{"activation": "hardswish", "expansion": 4, "widths": [24, 32, 48, 80], "momentum": 0.85, "weight_decay": 0.004}
Rows from block 4, named by matrix and row number. Each number is 128 + 24 x the weight over its row's rms, rounded and kept within 0 to 255. All counts start at 0.
# convs0: expand 5x5 conv (model.blocks.4.convs.0.weight, 128x32x5x5, standardized in use), inputs 8-11, a 5x5 kernel for each
convs0.17 [130 104 141 120 136 135 105 153 125 132 116  80 135 144 165 104  82 125 149 103 150 123 149 183  91  94  63  84 123  97 114 106 112  95 131 168 133 134 126 122 172 177 162 136 126  88 127 155 117  41 149  95 119 151 143 118 120 101 100 112 126 116 115 108 104  86 120 112 109 125 133 134 122 134 121 163 126 130 126 119 140 125 130 101 135 128 153 109 119 162 143 146 150 148 157 100 129 143 113 108]
convs0.18 [143 168 120  97 127 103 128 146 120 143 114 129 138 153 142 125 127 127 109 131  82  97  95  89 154 102 123 132 111 156  63 104  99  80 133  91 115  90 106 109 115 121 163 133 116  88 121 144 132 124 107 118 134 120 140 102 116 144 113 128  99 129 131 136 115 133 121 125 142 136 113 136 120 147 144 145 143 142 144 117 163 145 144 165 142 170 165 140 152 138 162 180 164 154 143 140 171 168 164 122]
convs0.19 [120 114 144 105  93 103  56  74  92 103  74  55 123 115  93  89 134 165 148 122 106 114 121 116 123 156 113 126 146 112 119 113 106 108 107 123  87  73 112 162 133 151 163 195 156 113 115 144 127 100 120  77 108 106 127 110  81  89  91 114 123  82 104 104 113 145 142 146 149 157 152 122 134 128 153 134 132 143 130 118 156 161 134  97 139 127 155 144 105 126 123 123 110 122 108 153 129 114 155 119]
convs0.20 [156 148 136  70  88 111 141 138  97 111  72 136 127 107 125  87  95 136 159 133 123 112 166 130 107  98 117 155 151  91 161 143 143 134 107 121 185 205  79 123  97 163 150  87 155 104 121 139 131 151 107 109 146 137 103 151 135 170 112  77 137 121 158  93  69 121 129 171 125  81 119 167 179 147 103 153 139 128 134 106 135 110 126 138  83 121 155 161 118  85 105 161 149 124 141  92 114  95 121 140]
convs0.21 [ 93  79 129 110 122 120 123 124 136 117 125 165 134  92 103  98 161 109  61 125 114 123 153 155 135 130 100 130 124 150 116 128 118 119 134 127 113 127 149 129  77 131  78  75  74  89 140 135 108 113 118 108 123  90  97 134 140 133 120 130 128 170 108 117 142  83 107 104 119 127  79 109 163 128 159 118 137 115  94 145 122 186 163 103 130 148 150 116 108 102 142  98 137 125 130 148 146 146 145 159]
convs0.22 [113 104  96 124 159 151 118  99 122 151 142 146 100 110 122 151 122 112 107 137 105 118 133 139 135 125 117 124 120 110 145 124  90 108 133 145 149 138 161 159 144 149 137 128 111 132 105 114 112 122  96 107  92  53  98 120 143 121  77 155 105 127 148 138 147 117 128 143 134 151  95 109 129 124 136 133 140 154 161 128 117  90 110 136 115 134 133 121 125 112 123 135 117 106 103 156 148 156 147 121]
convs0.23 [157 134 121 102 125 161 139  92  68 109 157 130 114  69 115 157 152 100  67  90 148 156 137 143 118 160 126 106 144 148 146 117 138 135 118 130 102 114 107 110 116 140 134 111 134 159 172 109 111 107 180 187 168 150 143 133 159 130 144 146 151 131 134 147 149 151 115 120 134 176 133 119 122 139 171 179 135  80  66 102 178 136 103  80 100 148 125 121 111 111 125 147 136 123 113 124 131 116 120 110]
convs0.24 [108 114 124 125 149  86 107 118  97 146  92 163 145 135 193 112 164 131  92 121 128 171 109 115 167 121 137 102 140 181 161 127 130 145 153 171 146 142 118 166 156 135 120 159 159 199 155 135 111 121 121 118 123 121 122 165 140 106  90 119 206 159 124 105 137 131 162 142 112 129 113 128 134 111 130 132 130 111 139 122 157 131 116 164 141 113 103  94 144  86 131  88 122 119  47 142  86 126 133 124]
convs0.25 [128 158 135 116 123 106 144 106 143 145 107 175 116 174 169 145 123 103 136  86  77  90  97 110 128 105 145 142 109 127 148 125 134 105 125  79 155 106 143 112 115 133 118 111 149 111 126 118 128 118 147 194 155 150 187 140 161 133 105 167 165 192 125 133 157 106 130 125 160 144 124 113 149 148 156 133 120 130 113 114 117 135 151 129 107 149 133 106 141 137 139 120 130 146 102 151 100  98 129 156]
convs0.26 [104 123 143 154 119 129 118 152 177 147 161 102 113 125 111 168 138  97  92 162 155 165 129 126 133 143 153 126 156 151 151 151 112 138 136 112 121 111 122 120 100 116 100  89  71 152 142 136 115 127 138 125 125 128 136 127 118 124 146 102  90 100 133 145 127  81  64 115 130 151 139  95 113 139 131 132 130 153 117 129 120 111 175 131 136 121 139 174 120 113 142 134 143 103 108 134 158 181 140 120]
convs0.27 [155 189 152 130 155 108 145 111 115 157 193 154  84 133 137 136 122  96  91  97 114 126 110 136 124 173 133 140 122 148 141  76 157 126 101 131 122  91 128 170 132  85 118 111 131 138 145 157 146 102 210 159 180 154 158 163 119 111 169 142 118 124 111 131 186  71 152 124 130 158 140 155 133 134 122 131 132 148 133 132 168 147 123 115 155 120 157 176 143 101 117 148  88 112 150 122 139 145 157 127]
convs0.28 [153 126 147 176 118 140 161 154 139  86 121 164 139 138 136  90 146  97 142 144  90 102  90 118 104 147 126  68  80 129 138  96  88 104 165 116  97  99 133 113 100  89  99 120 132 153 190 110 114 138 147 147  98 140 154 133 152 121 150 137 104 117 131 124 116 102 122 104 112 134 161 149 134 136 145 143 143 102  85  99 175 125 128 116  99 160 105 114 154 128 123 135 127 132 156 132 147 120 122 123]
convs0.29 [138 114 136 166 183 157 113 109 133 170 134 148 112 129 130 107 108  99 114 128  58  73  93 108 132 163 153 151 139 169 138 117  96 107 136 107  86  98 117 111 117 120 124 125 116 182 152 117 118 136 152 128 104 105 125 125  80  67  91 120  93  70  75 105 145  88  78  78  93 135 145 138 132 134 162 115 131 133 131 107 131 152 146 132 105 132 143 135 120  91 138 120 121  93  77 132 106  94 102  91]
convs0.30 [104 112 178 112 136  91 114 154 120 133  71  87 163 177 142 111 122 187 123 102 126 153 170 125 117 107 141 138  87 121  92 182 167  99 139 100 148 131 101 129 169 150 161 145 147 132 119 105 128 128 119 130 124 125  91 101 130 142 124  96 137 118 121 135 120 175 150 142 132 125 135 152 111 113 148 148 138 153 110 123 154 113 133 121 173 146 140 152 157 182 109 131 130 148 169 158 143 160  95  79]
convs0.31 [146 168 133 133  94  99 142 132 133 120 151 121 118  70 126 141 117 147 170 151 159 127 114 124 104 117 113 139 149 123 118 156 133 109  96 114 131 137 107 124  96 152 138 133 138  75 130 108 148 112 166 140  97 135 120 165 126 132  87 144 144 128 116 125 141 135 145 155 156 193 169 155 141 167 169 118 150 140 117 127  94 116 142 159 113 106 161 105 119  65 132 116 125 136 103 128 130  88 128 119]
convs0.32 [118 172 151 130 118 151 175 151 132 137 136 150 120 115 142 104 141 116 121 119 109 125 146 130 117 142 116 106 105  99 121  92 101 119 129 121 103 107 119 118 123 122 101  92 114 112 114 105  98 119 128 110 128 159 136 106 104 128 152  97 109 125 161 169 121 105 124 131 147 114 151 140 136 152 130 142 124 102  95 111 154 145 144 140 149 133 141 155 159 187  93 117 116 150 191  74 104 125 134 147]
convs0.33 [135 109 115  90  80 120 128 141  96  46 132 119 119 128 126 145 126 113 147 141 147 126 139 148 134 134 134 156 167 115 111 129 138 158  87 126 144 115  74  64 104  99 133 141 119 131 127 151 166 133 122 116 117 118  96 101 105 101 111 131 119 141 123 143 127  84 131 130 146 133 120 144 115 120 115 106 125 146 140  95 115 153 137 134 119 115 144 147 155 135 125 108 132 109 142 130 133 117 111  98]
convs0.34 [162 162 154 115 158 170 155 146 128 140 154 153 158 124  93 128 140 148 133 103 129 148 133 130 136  86  88 126 115 102 134 128 150 123 117 149 148 133 132 127 160 103 140 161 143 155 124 122 150 173 134 172 129  81 111 132 155 132 112 116 141 125 150 173 185  89 105 109 128 155 109 113 117 128 156 110 125 134 144 181 142 165 152 135 144 163 162 121 101 107 182 157 132 126 110 146 166 145 144 107]
convs0.35 [155 133 101 133 142  87 128 132 142 122  99 136 135 144 120 140 150 154 187 185 152 141 118 116 116 125 147 143 117 123 101 108 125 113 130 119 118 135 156 151 125 134 144 132 158 145 133 123 150 144 125 137 147 142 149 147 154 170 135 137 133 123 115 109 109 102 101 124 111  97 130 146 181 138 157 148 160 139 134 128 144 142 116 138 139 131 137  86 101 114 148 158 117 117 114 132 104  81  90  76]
convs0.36 [146 144 149 127 127 127 114 138 139 133 153 136 139 152 153 124 137 134 149 113  99 149 143 143 106 107 119 109  68  88  98 105 126 123 136 107 114 123 123 115 173 148 122 108 153 134 136 148 156 173  95 111 115 133 125  90  88 117 123 134 105 106 125 115 130 159 154 144 167 149 134 125 141 178 164 119 119 139  96 126 126 114 138 127 149 148 163 142 141 132 127 140 110 104 143  66  78  85  94 142]
convs0.37 [170 134  91 105 148 150 163 134 128 108 184 140 140 139 117 160 151 165 160 111 189 137 152 120 108 132 130 122 113 112 105  72  49 114 128 149 112  87 124 124 117 111 105 177 199 130 120 162 172 142 122 128 125 139 104 133 133 123 128 109 158 171 171 143 143 161 153 143 182 149 169 162 137 158 132 108 117  88  99 147 149 142 138 124 153 143 152 140 111 148 160 127  73 117 164 105 115 116 120 128]
convs0.38 [152 144 127 151 181 124 145 168 162 187 174 159 171 161 191 149 123  95 108 130 131 124 136 116 150 116 137 119  93 104 119 117 114 139 121 165 176 177 174 163 119 129  88 112 126 112 116 121 100  90 150 118  94  91  96 168 148 108 109  91 146 189 158 131 108  98 143 161 148 112  71 100 105 143 122 138 146 149 169 158 149 130 134 146 138 138 113  91 126 139 150 107  95 129 116 201 165 142 157 146]
convs0.39 [102 137 132 113 142  94 128 170 133 118 115 104 170 194 157 116  89 130 173 154 128 127 106 137 166 126 119 114 108  93 128 116 178 163 143 113 124 147 133 125 169 164 140 113 140 131 141 124 110 128 120 129 121 139 128 116 128 125 115 136 144 162 126  93 142 153 158 141  77 115 130 131 120 101 103 114 130 121  85 100 130 143 142 111  94 140 163 157 108  69 141 190 202 139 102 149 154 150 133 116]
convs0.40 [113 125 138  96 152 110 117  89 112 145  95 148 136 124 119 136 109 137 160 130 143 119 161 151 131  98 106 131 128  91 165 136 152 103 161 153 161 161 175 161 177 163 150 159 136 136 107 113 152 180 144  93 115 119 132 141 128 131 104 102 166 133 141 145 100 154 146 145 117 114 130 145 163 119 118 126  99  75 116  92 100 141 122 132 132 117 134 105 130 130 145 150  91 109 163 149 149 119 141 135]
convs0.41 [118 183 173 121 122 109 152 123 109 136 142 113 120  66 128  96 144 153 178 187 108 133 105 104 135 189 149 121 120 139 142 132 123 110 183 142 153  88 136 143 127 154 140 112 138 111 158 101 151 148  80  88 109 128 151 106 135 109 156 122  84 150 118  75 109  83 132 153  87 153 123 154 112 161 118  91 107 161 144 122  98 159 152 113 104 125  99 138 123 106 115  99 135 130 121 117 142 170 125 113]
convs0.42 [ 63 111 125 131 134  82 111 130 129 149  84 120 136  90 131 135  97 108 126 133 152 157 139 124 143 109 117 117 114 135 131  95 123 109 123 114 118 139 137 121  87 102  89  98 151 147  92  93  75 153  92 142 127 111 111  96  90  86 101 148 145 133 107  93 131 125  87 111 109 140 140 119 137  90 109  94 165 140 110 152  97 116 124 112 123 107 158  93 144 161 140 154 117 112 134 131 176 141 120 159]
convs0.43 [133 156 166 114  84 128 156 172 143 109 102 112 148 126  92 126 147 155  91  95 126 164 152 161 173  92 115 104 130  89  97  98 131 112  92 132 131 127 125 153 130 119 121 141 115 110 122 121 108  81 125 132 134 128 138 107 138 119 110 183  83  79 124 127 185 112 114 115 147 148 108 123 140 141 107 114 116 131 111 128 151 128 144 133 124 149 105 154 153 149 123 108 168 121 137 116 113 163 136 173]
convs0.44 [144  99  98 112 117 143 105 143 192 138 134 137  94 150 170 131 165 112 150 174 119  91  98 169 155 147 128 117  98 111 143 132 121  92  94 154 124  73 119 142 163 144 140 156 156 131 169 110 103  98 136 164 141 154 129 119 103  85 100  96 105 134 137 155 132  86 124 161 120 111  39 131 134 110 129 128  90 100 111 102 133 111  98 102 141 147 140 111 118 131 154 128 100 141 126 133 136 137 167 140]
convs0.45 [150 142 127 154 138 187 146 106 133 160 165 146 115 161 142 161 139 154 105  93 138 104  92  87 127 116 121 107 119 136 114 109 146 128 141 107 118 126 116 139 130 146 119 140 142 143 118 159 140 126  97 126 122 124 119 131 149 141 113 107 125 139 107  98 121 133 121 108 124 146 104  97 102 115 139 132 158 141 156 180 114 132 137 145 157 137 160 138 130 138 143 130 152 158 115 130 134 138 164 119]
convs0.46 [107 113 130 121 118 125 120 113 123 117 108  90 107 154 155 134 120 165 177 181 149 126 127 153 158  98  91 120 115  92  86 119 118 115 118 113  98  97 134 138 116  91 103 121 156 110 103 111 122 141 174 152 158 153 129 176 139 116 108 110 173 131 113 126 130 154 113 118 116 128 129  98  94  89 123 128 132 128 140 122 118 138 156 161 148 113 132 146 175 186 114 143 161 178 210 130 166 181 169 185]
convs0.47 [ 71  70 104 122 148 114  91 117 147 154 146 131 143 161 166 127 137 170 135 127 110 134 162 156 155  63  67 102 120 122  91  94 120 126 134 144 140 124 120 148 143 133 130 121 126 142 120 102 108 107 162 142 149 137 160 134 134 137 136 159 165 166 172 139 164 154 139 139 136 130 139 112 131 133 121  50 101 134 132  76  82 114 138 141 103 131 117 111 126 122 123 102 110 137 119 113 112 145 155 119]
convs0.48 [122 130 170 139 125 101 100 103 124  93 113 105 113  99 157 112  87 152  88 111 123 140 151 129 130 138 127 107 115 123 184 130 139 122 139 141 135 112 104 125 112 145 120 112 121 120 159 132 140  91 129  77 145 148 113 193 165 142 125 109 144 127 189 162 156  95 105 124 148 133 116 138 108 138 122 152 169  92 139 136 127 151 131 111 116 138 138 121 107 116 123 137 173 145  51 193 162 128 129 141]
convs0.49 [192 184 161 121  97 160 166 184 146  84 131 147 165 132 114 113 147 127 115 136 105 150 154 148 160 101 122 138 127  96 120 115 108 106  89 121 117 112 108  99 116 108 106  95 104 106 125 110 114 114 146 140  86 124 105 133 122 115 153 151 110  97 103 166 163 120  92  88 122 140  97 104 102 104 119 165 170 189 147 156 139 113 132 104 124 128 123 145 134 136 121 122 133  95 134 111 135 135 123 152]