config.toml
model = "multi-label image tagger"
train_examples = 22605
image_size = 32
crop_scale_min = 1
translate = 0.06
rotation_deg = 10
arch = "efficientnet_v2"
drop_path = 0.1
kernel_size = 5
num_labels = 68
residual_init = "none"
nesterov = true
steps = 14800
warmup_steps = 1480
Rows from block 8, named by matrix and row number. Rows with one number belong to one channel. Each number is 128 + 32 x the weight over its row's rms, rounded and kept within 0 to 255. All counts start at 0. Numbers have three digits each. After the name is the row's rms in percent of the matrix's.
# convs0: expand pointwise conv (model.blocks.8.convs.0.weight, 192x48x1x1, standardized in use), inputs 0-47
# convs1: depthwise 5x5 conv (model.blocks.8.convs.1.weight, 192x1x5x5, trained with AdamW), a 5x5 kernel
# convs2: project pointwise conv (model.blocks.8.convs.2.weight, 48x192x1x1, standardized in use, transposed), outputs 0-47
convs0.118 148:113156125187152155148160105051121131158095045094152157155135110135125130109104098127162145129178102131131086149194132180142099125057127111142111
convs1.118 107:129117100136178165115104105137118100098067056177136124169086125084147134109
convs2.118 117:114126147133105209140131156140123104161145118151119088106137102190135136118122165111083167120092124164140121160159096141153065137154144192159222
convs0.119 057:224120129142111159091100143112169091111111133138095117118119123156110110141123112086116106079077152167221102129143059123146145132143171144169142
convs1.119 090:110177130078054128164118077089074141101120154117106134146076138130114130157
convs2.119 042:169148185126147118143139149165094181140210169138155105148140136159121117106155127150134119188188111089109179136096130126133074125069137143092179
convs0.120 055:071136122148089158133124103169115147136157078090121179108069103140100091130168149160193159163164034120134113120175105122116109121131150160139097
convs1.120 071:116141115119050109109176107121110099150083137092122168149139092162143180180
convs2.120 034:164120239103110093111129129148130107135132165131147070089180147136114132139110059147037134112106122141136150106114140100072128151128105112102118
convs0.121 040:075139158163111152135150106183128154155084149097171213132084127127134118167082130188101102158127101114084117183090107158112143146159128078104141
convs1.121 076:103078093056093118103077119114123134140106144124103142106118209145144119087
convs2.121 027:096140066154071045143119088088169152142154184122111122087146124105128153145156121188097117197109159125122128100070149106086141147109116136118130
convs0.122 050:197116174155110145118147179066135114187099076139150148107061121100096097109131146102135090123146093105114186170124195136133154151089131139117127
convs1.122 063:137142118104184160090123158163165094080163132088125193148101137100173124097
convs2.122 034:173132243114116071052130128138147136165116084146178126108117145114116157135141098162077111166106118101124185122103123118138126146100134138139177
convs0.123 063:087103133111182127095166169153108070122143121114136152078140122163057135174131087183182128187158119144080129140175133096119133129151071105117125
convs1.123 055:139166127122101091146133155100160112096048135171086168165146115162161159096
convs2.123 034:151165164143105045107160125150125152135055102148090123074153128128096098118137096145129093101110108115127175155108132065133148202112151126068155
convs0.124 066:108177116102121146119136132145205093152124053110084182118144130109108131095187112117085161110088142150155100121121105166145190104125177128079167
convs1.124 103:132139141145111147134186162155078086095101069095096102107088126172175106137
convs2.124 061:193138133117097143116102091104118131115102157145117179123076122104118158116094150121120061082084171106164091134123210149156175153088113125168085
convs0.125 096:095116101129100069070113142142112110154128125116112168136141100103103202115206151080145143178099139167088142174139075170173104104154104134143125
convs1.125 115:146109112068092151141131063064124080106155135125102114152146129099158176092
convs2.125 115:091141119175116150103137136139137155104067169091087077158178092096063102097078118108110187120162108152132142150184145128136112145131144123130053
convs0.126 215:101089069161134142127148106091159061116153125114119146122076126132160094102108101187106150091193099111094174153142158190185121095154145132160128
convs1.126 102:130141109073129100126121113168099120089129199140133143147216129105119121181
convs2.126 205:126082175083183134108064171112199115081132128081154158145111110163089097094146162152079117094124179092077141099116169117105121118130135123110129
convs0.127 164:136116072116132106161138112162127082165151162118104152199119109154120078089103099175159170164110156141134063123084102104110166186149138150116071
convs1.127 106:128159120160156144095136118132091074148094147131126172140225088103143100109
convs2.127 157:108142181113112164104107099127090102108101139105164088140150140098085128050095145144139126134135143110113022117122184142137095085139180084132100
convs0.128 076:189200109087112125092133179102161109155126052144132154147120133065094149134152176096134142151100148120141124171043150161121115119129096127144121
convs1.128 072:112124083142120135150160137167120123099084176148182192146189162087121115123
convs2.128 066:212118101122122141109130111130115114189086122134154090070153129088150152143120099117184087140174111058106111126089114162155091115138124178136187
convs0.129 108:177157177093061093163077111148147142082116171124079160133102111123093123188144140085194098132070106124137122134177113127161122163124133149094131
convs1.129 117:183141129131131171141111138199129092159128139086062078121132085091115115147
convs2.129 119:171103216081137072132107151123143062122114135108161097051149092104096171136098120112195147153133093129101101115158105112109101140120135114108099
convs0.130 074:175080074184167170127159116115132137144157168158132185150122139082127099144107167098113130126081092141133092098040103144107098119179132094140144
convs1.130 092:117124118100130114097165156063136136103149092160119076106060168158159137084
convs2.130 057:203151169126088095042097094149097119136162132141155129121136131136139192132139140164178185124115164136082145137110131170130130156091092191145123
convs0.131 061:209120112134120127117149114156129166114129078092111151136060164072100082176094137091150130187155072144125162122113181167137099106160132099140139
convs1.131 074:105103156134165120144102106176121075086178115134128132169187155186141091109
convs2.131 037:170092078112128098125113124121183109122113125152145062119102084070107120173119100178131154132111143068133174121058131124117187175095085106141125
convs0.132 071:089142155138093153163118084159094126135089076080158137192109098123156067144127164114151133105073190148148146112126129086195120109136138137167078
convs1.132 081:136054097109119194128116105126181146126136147203099123118112147110112117083
convs2.132 071:147136220112110107082183139110174141137163125148157115085078117106123100175179112174157096138125073124088140129113144113145168130165119195132150
convs0.133 054:174084158138140123173139113159113056203163083112115127162148136123157067108110183075110124151133142147158101121100147162120140100158059120160140
convs1.133 090:115116105124165076103148115143060105188110099109126103077132069100115095118
convs2.133 036:129168024103139118118134142098138176142120093128098172088122170166138163113078153148094110125129139163135155121173056155086150111105115126156177
convs0.134 059:161174112158192156152144129128152146130088162125093094080103128130102136204091122138125201134094151119152133073053128166098140132085124097116144
convs1.134 092:197182161100105179136141060115144133120101114130126147145161160119166173114
convs2.134 044:081155112100094174183139133122160158161083073120112122052075151158125122151079137150165111155154106146147141103159123109125073070175091117137139
convs0.135 053:104166138138135182160117147049133064131130110081131164152134125151161108147121123136180075107077163072177150123122125151123075183083134100132122
convs1.135 101:095134129099037132141119118049178174122113105131152118116113127138143123084
convs2.135 039:156094231122117108194127115085182139107208105121080102150131149148140096113166114094121090170132116124077102168147139129114124133147130161145125
convs0.136 109:151128071149157131175108134086146203058153059101145105090144146130101125119102128173101155128130167114110122106110150156057112180139114166125160
convs1.136 126:113125117076156110125145094109121131187063136105123123057138113137115054116
convs2.136 128:099128204082136161117115174108095133108083131122100152086170165075119114138069165149067133140125140142130069143148140090111091176104083148155148
convs0.137 073:120170102100174149126093126068111243132140068147115146115108136159176079100128149115148145105165097104123152139106109158158177118078129135122136
convs1.137 092:106076147134135160124125110173192077115100145130124133162200178139128094147
convs2.137 052:163144126130080130148151119107180115185063125175081099043134096095149171121092162145137112100096108105075144131131102088082158133108113156157139
convs0.138 145:097110110162099155095125084161148103136127121172106090068096126160077155126127176162091138167146140088169150156169171072117157080092103179112153
convs1.138 102:087083081076096135130159102092095091093098117125124141110111158155173187144
convs2.138 154:157153104136099072118145077121119162117055045187142122095103090111140183168154126107135162162118093126162144109153127163183116093100143149139113
convs0.139 146:110135135124153153124182100113166137093122105107119199152140153084136135054072181148123080161149075083084143141126094118131164113184159150152106
convs1.139 130:109156183146122080132128078070072153117107103077142134088095088131112115111
convs2.139 168:153088166137184132152131120187086124131154127157103142187102080152107169147140101155100173112111145137127140094085157126084062140193184117112157
convs0.140 057:103139136147138168204166086054157112163135141164107124168165135150172120146154125104087173100061100104142086093085110123117153137082110120144162
convs1.140 082:128085093180116113060091085141148133093112135105073114102142092132164117173
convs2.140 034:149162050110090131128142164099161145149137121159112121075145122092138069158093097171116108150104169135080155144139156131052084154185140138088135
convs0.141 063:186121135138131172140110081114156109176130193064156146143071156097109169178120154159154105163092133061123128086090127122120087155107161110124151
convs1.141 077:202156152094124123153129094114152166142145201184121115109171141117104152153
convs2.141 038:171155065134110116188129119139136162130153110133124133214087122113112117122118141134088120128120130068110146142123138117078168168179166115093220
convs0.142 139:111106121142123142122121161169044089138118150081127177087101068122150154128211133111143094147129115151109152089151110185146175107165146127077153
convs1.142 104:130105074097106069119133090156140101071142151084146154139099152123118079074
convs2.142 154:106153133146117178093130056090157156159091143102116109154159166142155110150102121091182153096158167193140113129080132089148130142082064098158099
convs0.143 100:129145163145063088151130143153130131140081204115134116158090101138102119190090129120129090067089174157146069135157119116183155091157145134163114
convs1.143 121:086122108129138090101165112123085124157126133086068114083113069072127092097
convs2.143 080:129115083104130073144129150127114140123185145138150141073153096105187093117150152097145129142198103156171186071125108122042114121131150105110090
convs0.144 082:098135122176151188187148167055095111106110140116126097081131097151149120099138162181122135121111146132106070144139056090126181158105170119126154
convs1.144 108:119103098159114120083145120091151135147156067150119136130089155107121123027
convs2.144 070:138093070082154093126089147144098134147107087155184112117161172127103147104132113165135148121153138074070109118096156159138079096096056136146188
convs0.145 123:121175111124093127075176146132093113138194083115118188141142155129147084147078112143121161097135153121154123147085155151049126111144101176176081
convs1.145 136:133120123099086079121124138084107125163140090098065170145062100093126138086
convs2.145 141:138166084181137142119102127110105117169190131155088158182138107133055112158099123141117066128106141074113144110143200119076182120139139142140160
convs0.146 168:149120064112190120158131137145110146092118145056129070074101151085117177104167158169130146171133114141163192112103105187101131142109114132131105
convs1.146 124:129111109104137105146130077087071084082081076107137136119097174135170132163
convs2.146 141:069099154125072094121152122148089152126131072127110183153123124112132171156112160106111108150118150173144088072132093140160111186143185128210137
convs0.147 065:141194108128095121155155113114120087138094130090138135113119057122168128076101169092102158155151121107087183094130091207090133124129168111123185
convs1.147 095:133146146177147124116153094134132128142096053177166163113104171161163100079
convs2.147 056:110151126057175163152107173098133092098069105149139141126131111129133146163094160124196111157124151146159200108087144106090117136052111157150140
convs0.148 137:117111156170150155148123098095126157067099172124047087081148101102174117170112106110179116165138141153114071157167102176145133140097148156090134
convs1.148 102:114148131112083141134081142087158149106188088168129094152068119116091125075
convs2.148 110:113115154134097113134041157141181107143101174128102122155118138138140116096063104028098165115099118117172132189124111173122099109101139142112122
convs0.149 051:195135119164119113150100171125112128074151076125179127121140155120207113115062113161103102143112182122127110069149117171162083124117144075136123
convs1.149 089:174120140153113152132145180092171147169144168113135125113074076080119076109
convs2.149 043:151157097119110085127158167118150134095168106092130148048182138109077155133114172114113126182140096065156088164111114093147082107169117138150078
convs0.150 112:109202146163151139161127130102127170083147109099160107071192097114129093166090125127077082126151178151151100118136104148138151141084103188116082
convs1.150 110:164149080134125158153111124121142129098184073171136063178131090116121127082
convs2.150 093:134095117047125106087148175159161104128109151170128084115134176126128111114118086112075138111167118130149094177114166090139163096110136147148222
convs0.151 057:146136145153122088128143151121058155156158081098125087054176091104138156129075163118103129138162152153121154091160133187092099176118089147160163
convs1.151 087:132087163165117099112132170114121146131175165070115109188107081145079160146
convs2.151 056:126129168085107090100135157105158129162183137116161127175197164119106119113120187121114160231112132074144125140095157093146175111158121134119141
convs0.152 077:125075141181097128157181119130140093157127106091091130093077092154144107130087103162109135117126105111172165097138119206189064153142158145106162
convs1.152 095:137105114142122184122109134130165095117184179165091128128151103049079118131
convs2.152 080:140140162121106087057116150144180134142161099108117147130112097095124086109100104120106140147177103064095134144177134174132127216098102104097073
convs0.153 116:140112071114143107161118161098147161131125117152122186110115106076084161148129179182126174063100125136165083134102135091165125159132097175069089
convs1.153 098:134143135102105115153190186125102075156160151149104101062070144141140136131
convs2.153 122:161140102129066123072149100153081160145079115097168158133094137124167149157134181138154094164151142141129114100116121114184059099196112145175113
convs0.154 060:141138080134134134111195169112114097099130133112140102078125136125120165151138158144149096110152152193147132106163014050109136142150159108137125
convs1.154 081:102131146146090151104125152116149091120124138155117097045084164133191110077
convs2.154 046:150128038053105126126137135127155173143081121169167146097112113062137116145142160137122164121143088057111114144091148129118114174087107147099168
convs0.155 059:108141184123111177134110165138163122148148103164110129127107156110127154076023160151136084149094136144104176128154045168127140103084138121125140
convs1.155 078:117137146134075161106154108089113117164117145098111122102099056069168081098
convs2.155 051:159162115149152101117144149138147148160172119116098172141093124133128115098203124109151106101114107151193123175062175142165099202063119117151115
convs0.156 060:062161130175151100170137186104146144120116106188068101099124142183142070151159127142105095140098156131097069109132129129155128091099139165154181
convs1.156 095:176110160101115146154136172124136124163094084101117123141104076044088153143
convs2.156 066:152136126143123100120145158119167084114133139151130095160184150159164166058161151130163127183184153100093100122115114115146153219161078123118091
convs0.157 104:167104124126088121076145182122104130118164089162115099113029160145135140183118170128110125160115100059181135148130165162128134099102145094167130
convs1.157 109:099115137117105123115100094133071108072077124112114129104158177191142160182
convs2.157 121:140172199116128131101142082148063081145152093110164083128161090051145078147133110140089123085130121131131129155139120191139148137070144106105152
convs0.158 081:110135190149158115174175114130187123128092164158103096158128082156162136157125102128110156035062090104103165167124130102096124118105125125106162
convs1.158 097:083122075120193062082126107119097131164146164137146131171109074140121129122
convs2.158 075:144129081183128112108162163132100092112119120124109120109132132143147149137155139168083096116107140116121134164114161048056051198146142172079126
convs0.159 055:122117141226168123119179139129159146121088108139119128085094119102139088162154142153117151118151172088112064119049162093117128153093165092106120
convs1.159 071:138108212147191106082111193151130121151154144149127141115112130132107075115
convs2.159 040:142128139118090096125131110141172068107102104125098097218143188138135220122117104142146157130148139163095119112128127119170087165133084124104069
convs0.160 056:097134114143155137115155060110189117124124104140175113112051125132115112148171131099132130176072100106163142091097120171153093189170138102186145
convs1.160 070:123165133164166130149115119114133148108200153179143170142194184160133109110
convs2.160 031:170166110116086080181124156120152147166194103159159148083165119132138160122116108158156109163118119156098163171130151100185130214157112158112149
convs0.161 138:149064154134135173150149117116143127101113130169125090069174097108137122100087131151161149130110151018146107185117174157081143126127114155158116
convs1.161 111:118083083118126074095110123126099134103090141132103137156177163161201164161
convs2.161 165:145150146173069142141198083123106134125104103118138180109142144102215179112159136148113112209167139133146122155118156169133088150168160119138139
convs0.162 146:050126088098103146106234153084072142132137110146179151164138140092116119125083077134133142096139110129130137095138147139115182180154132125142106
convs1.162 125:129133098138072134175098110098167121058157145135123073183131109119073126131
convs2.162 142:060159096038147122132130089184170114109113135090147108137121106135121161131103112130101081129148095159128093073150124191066137090124166096126135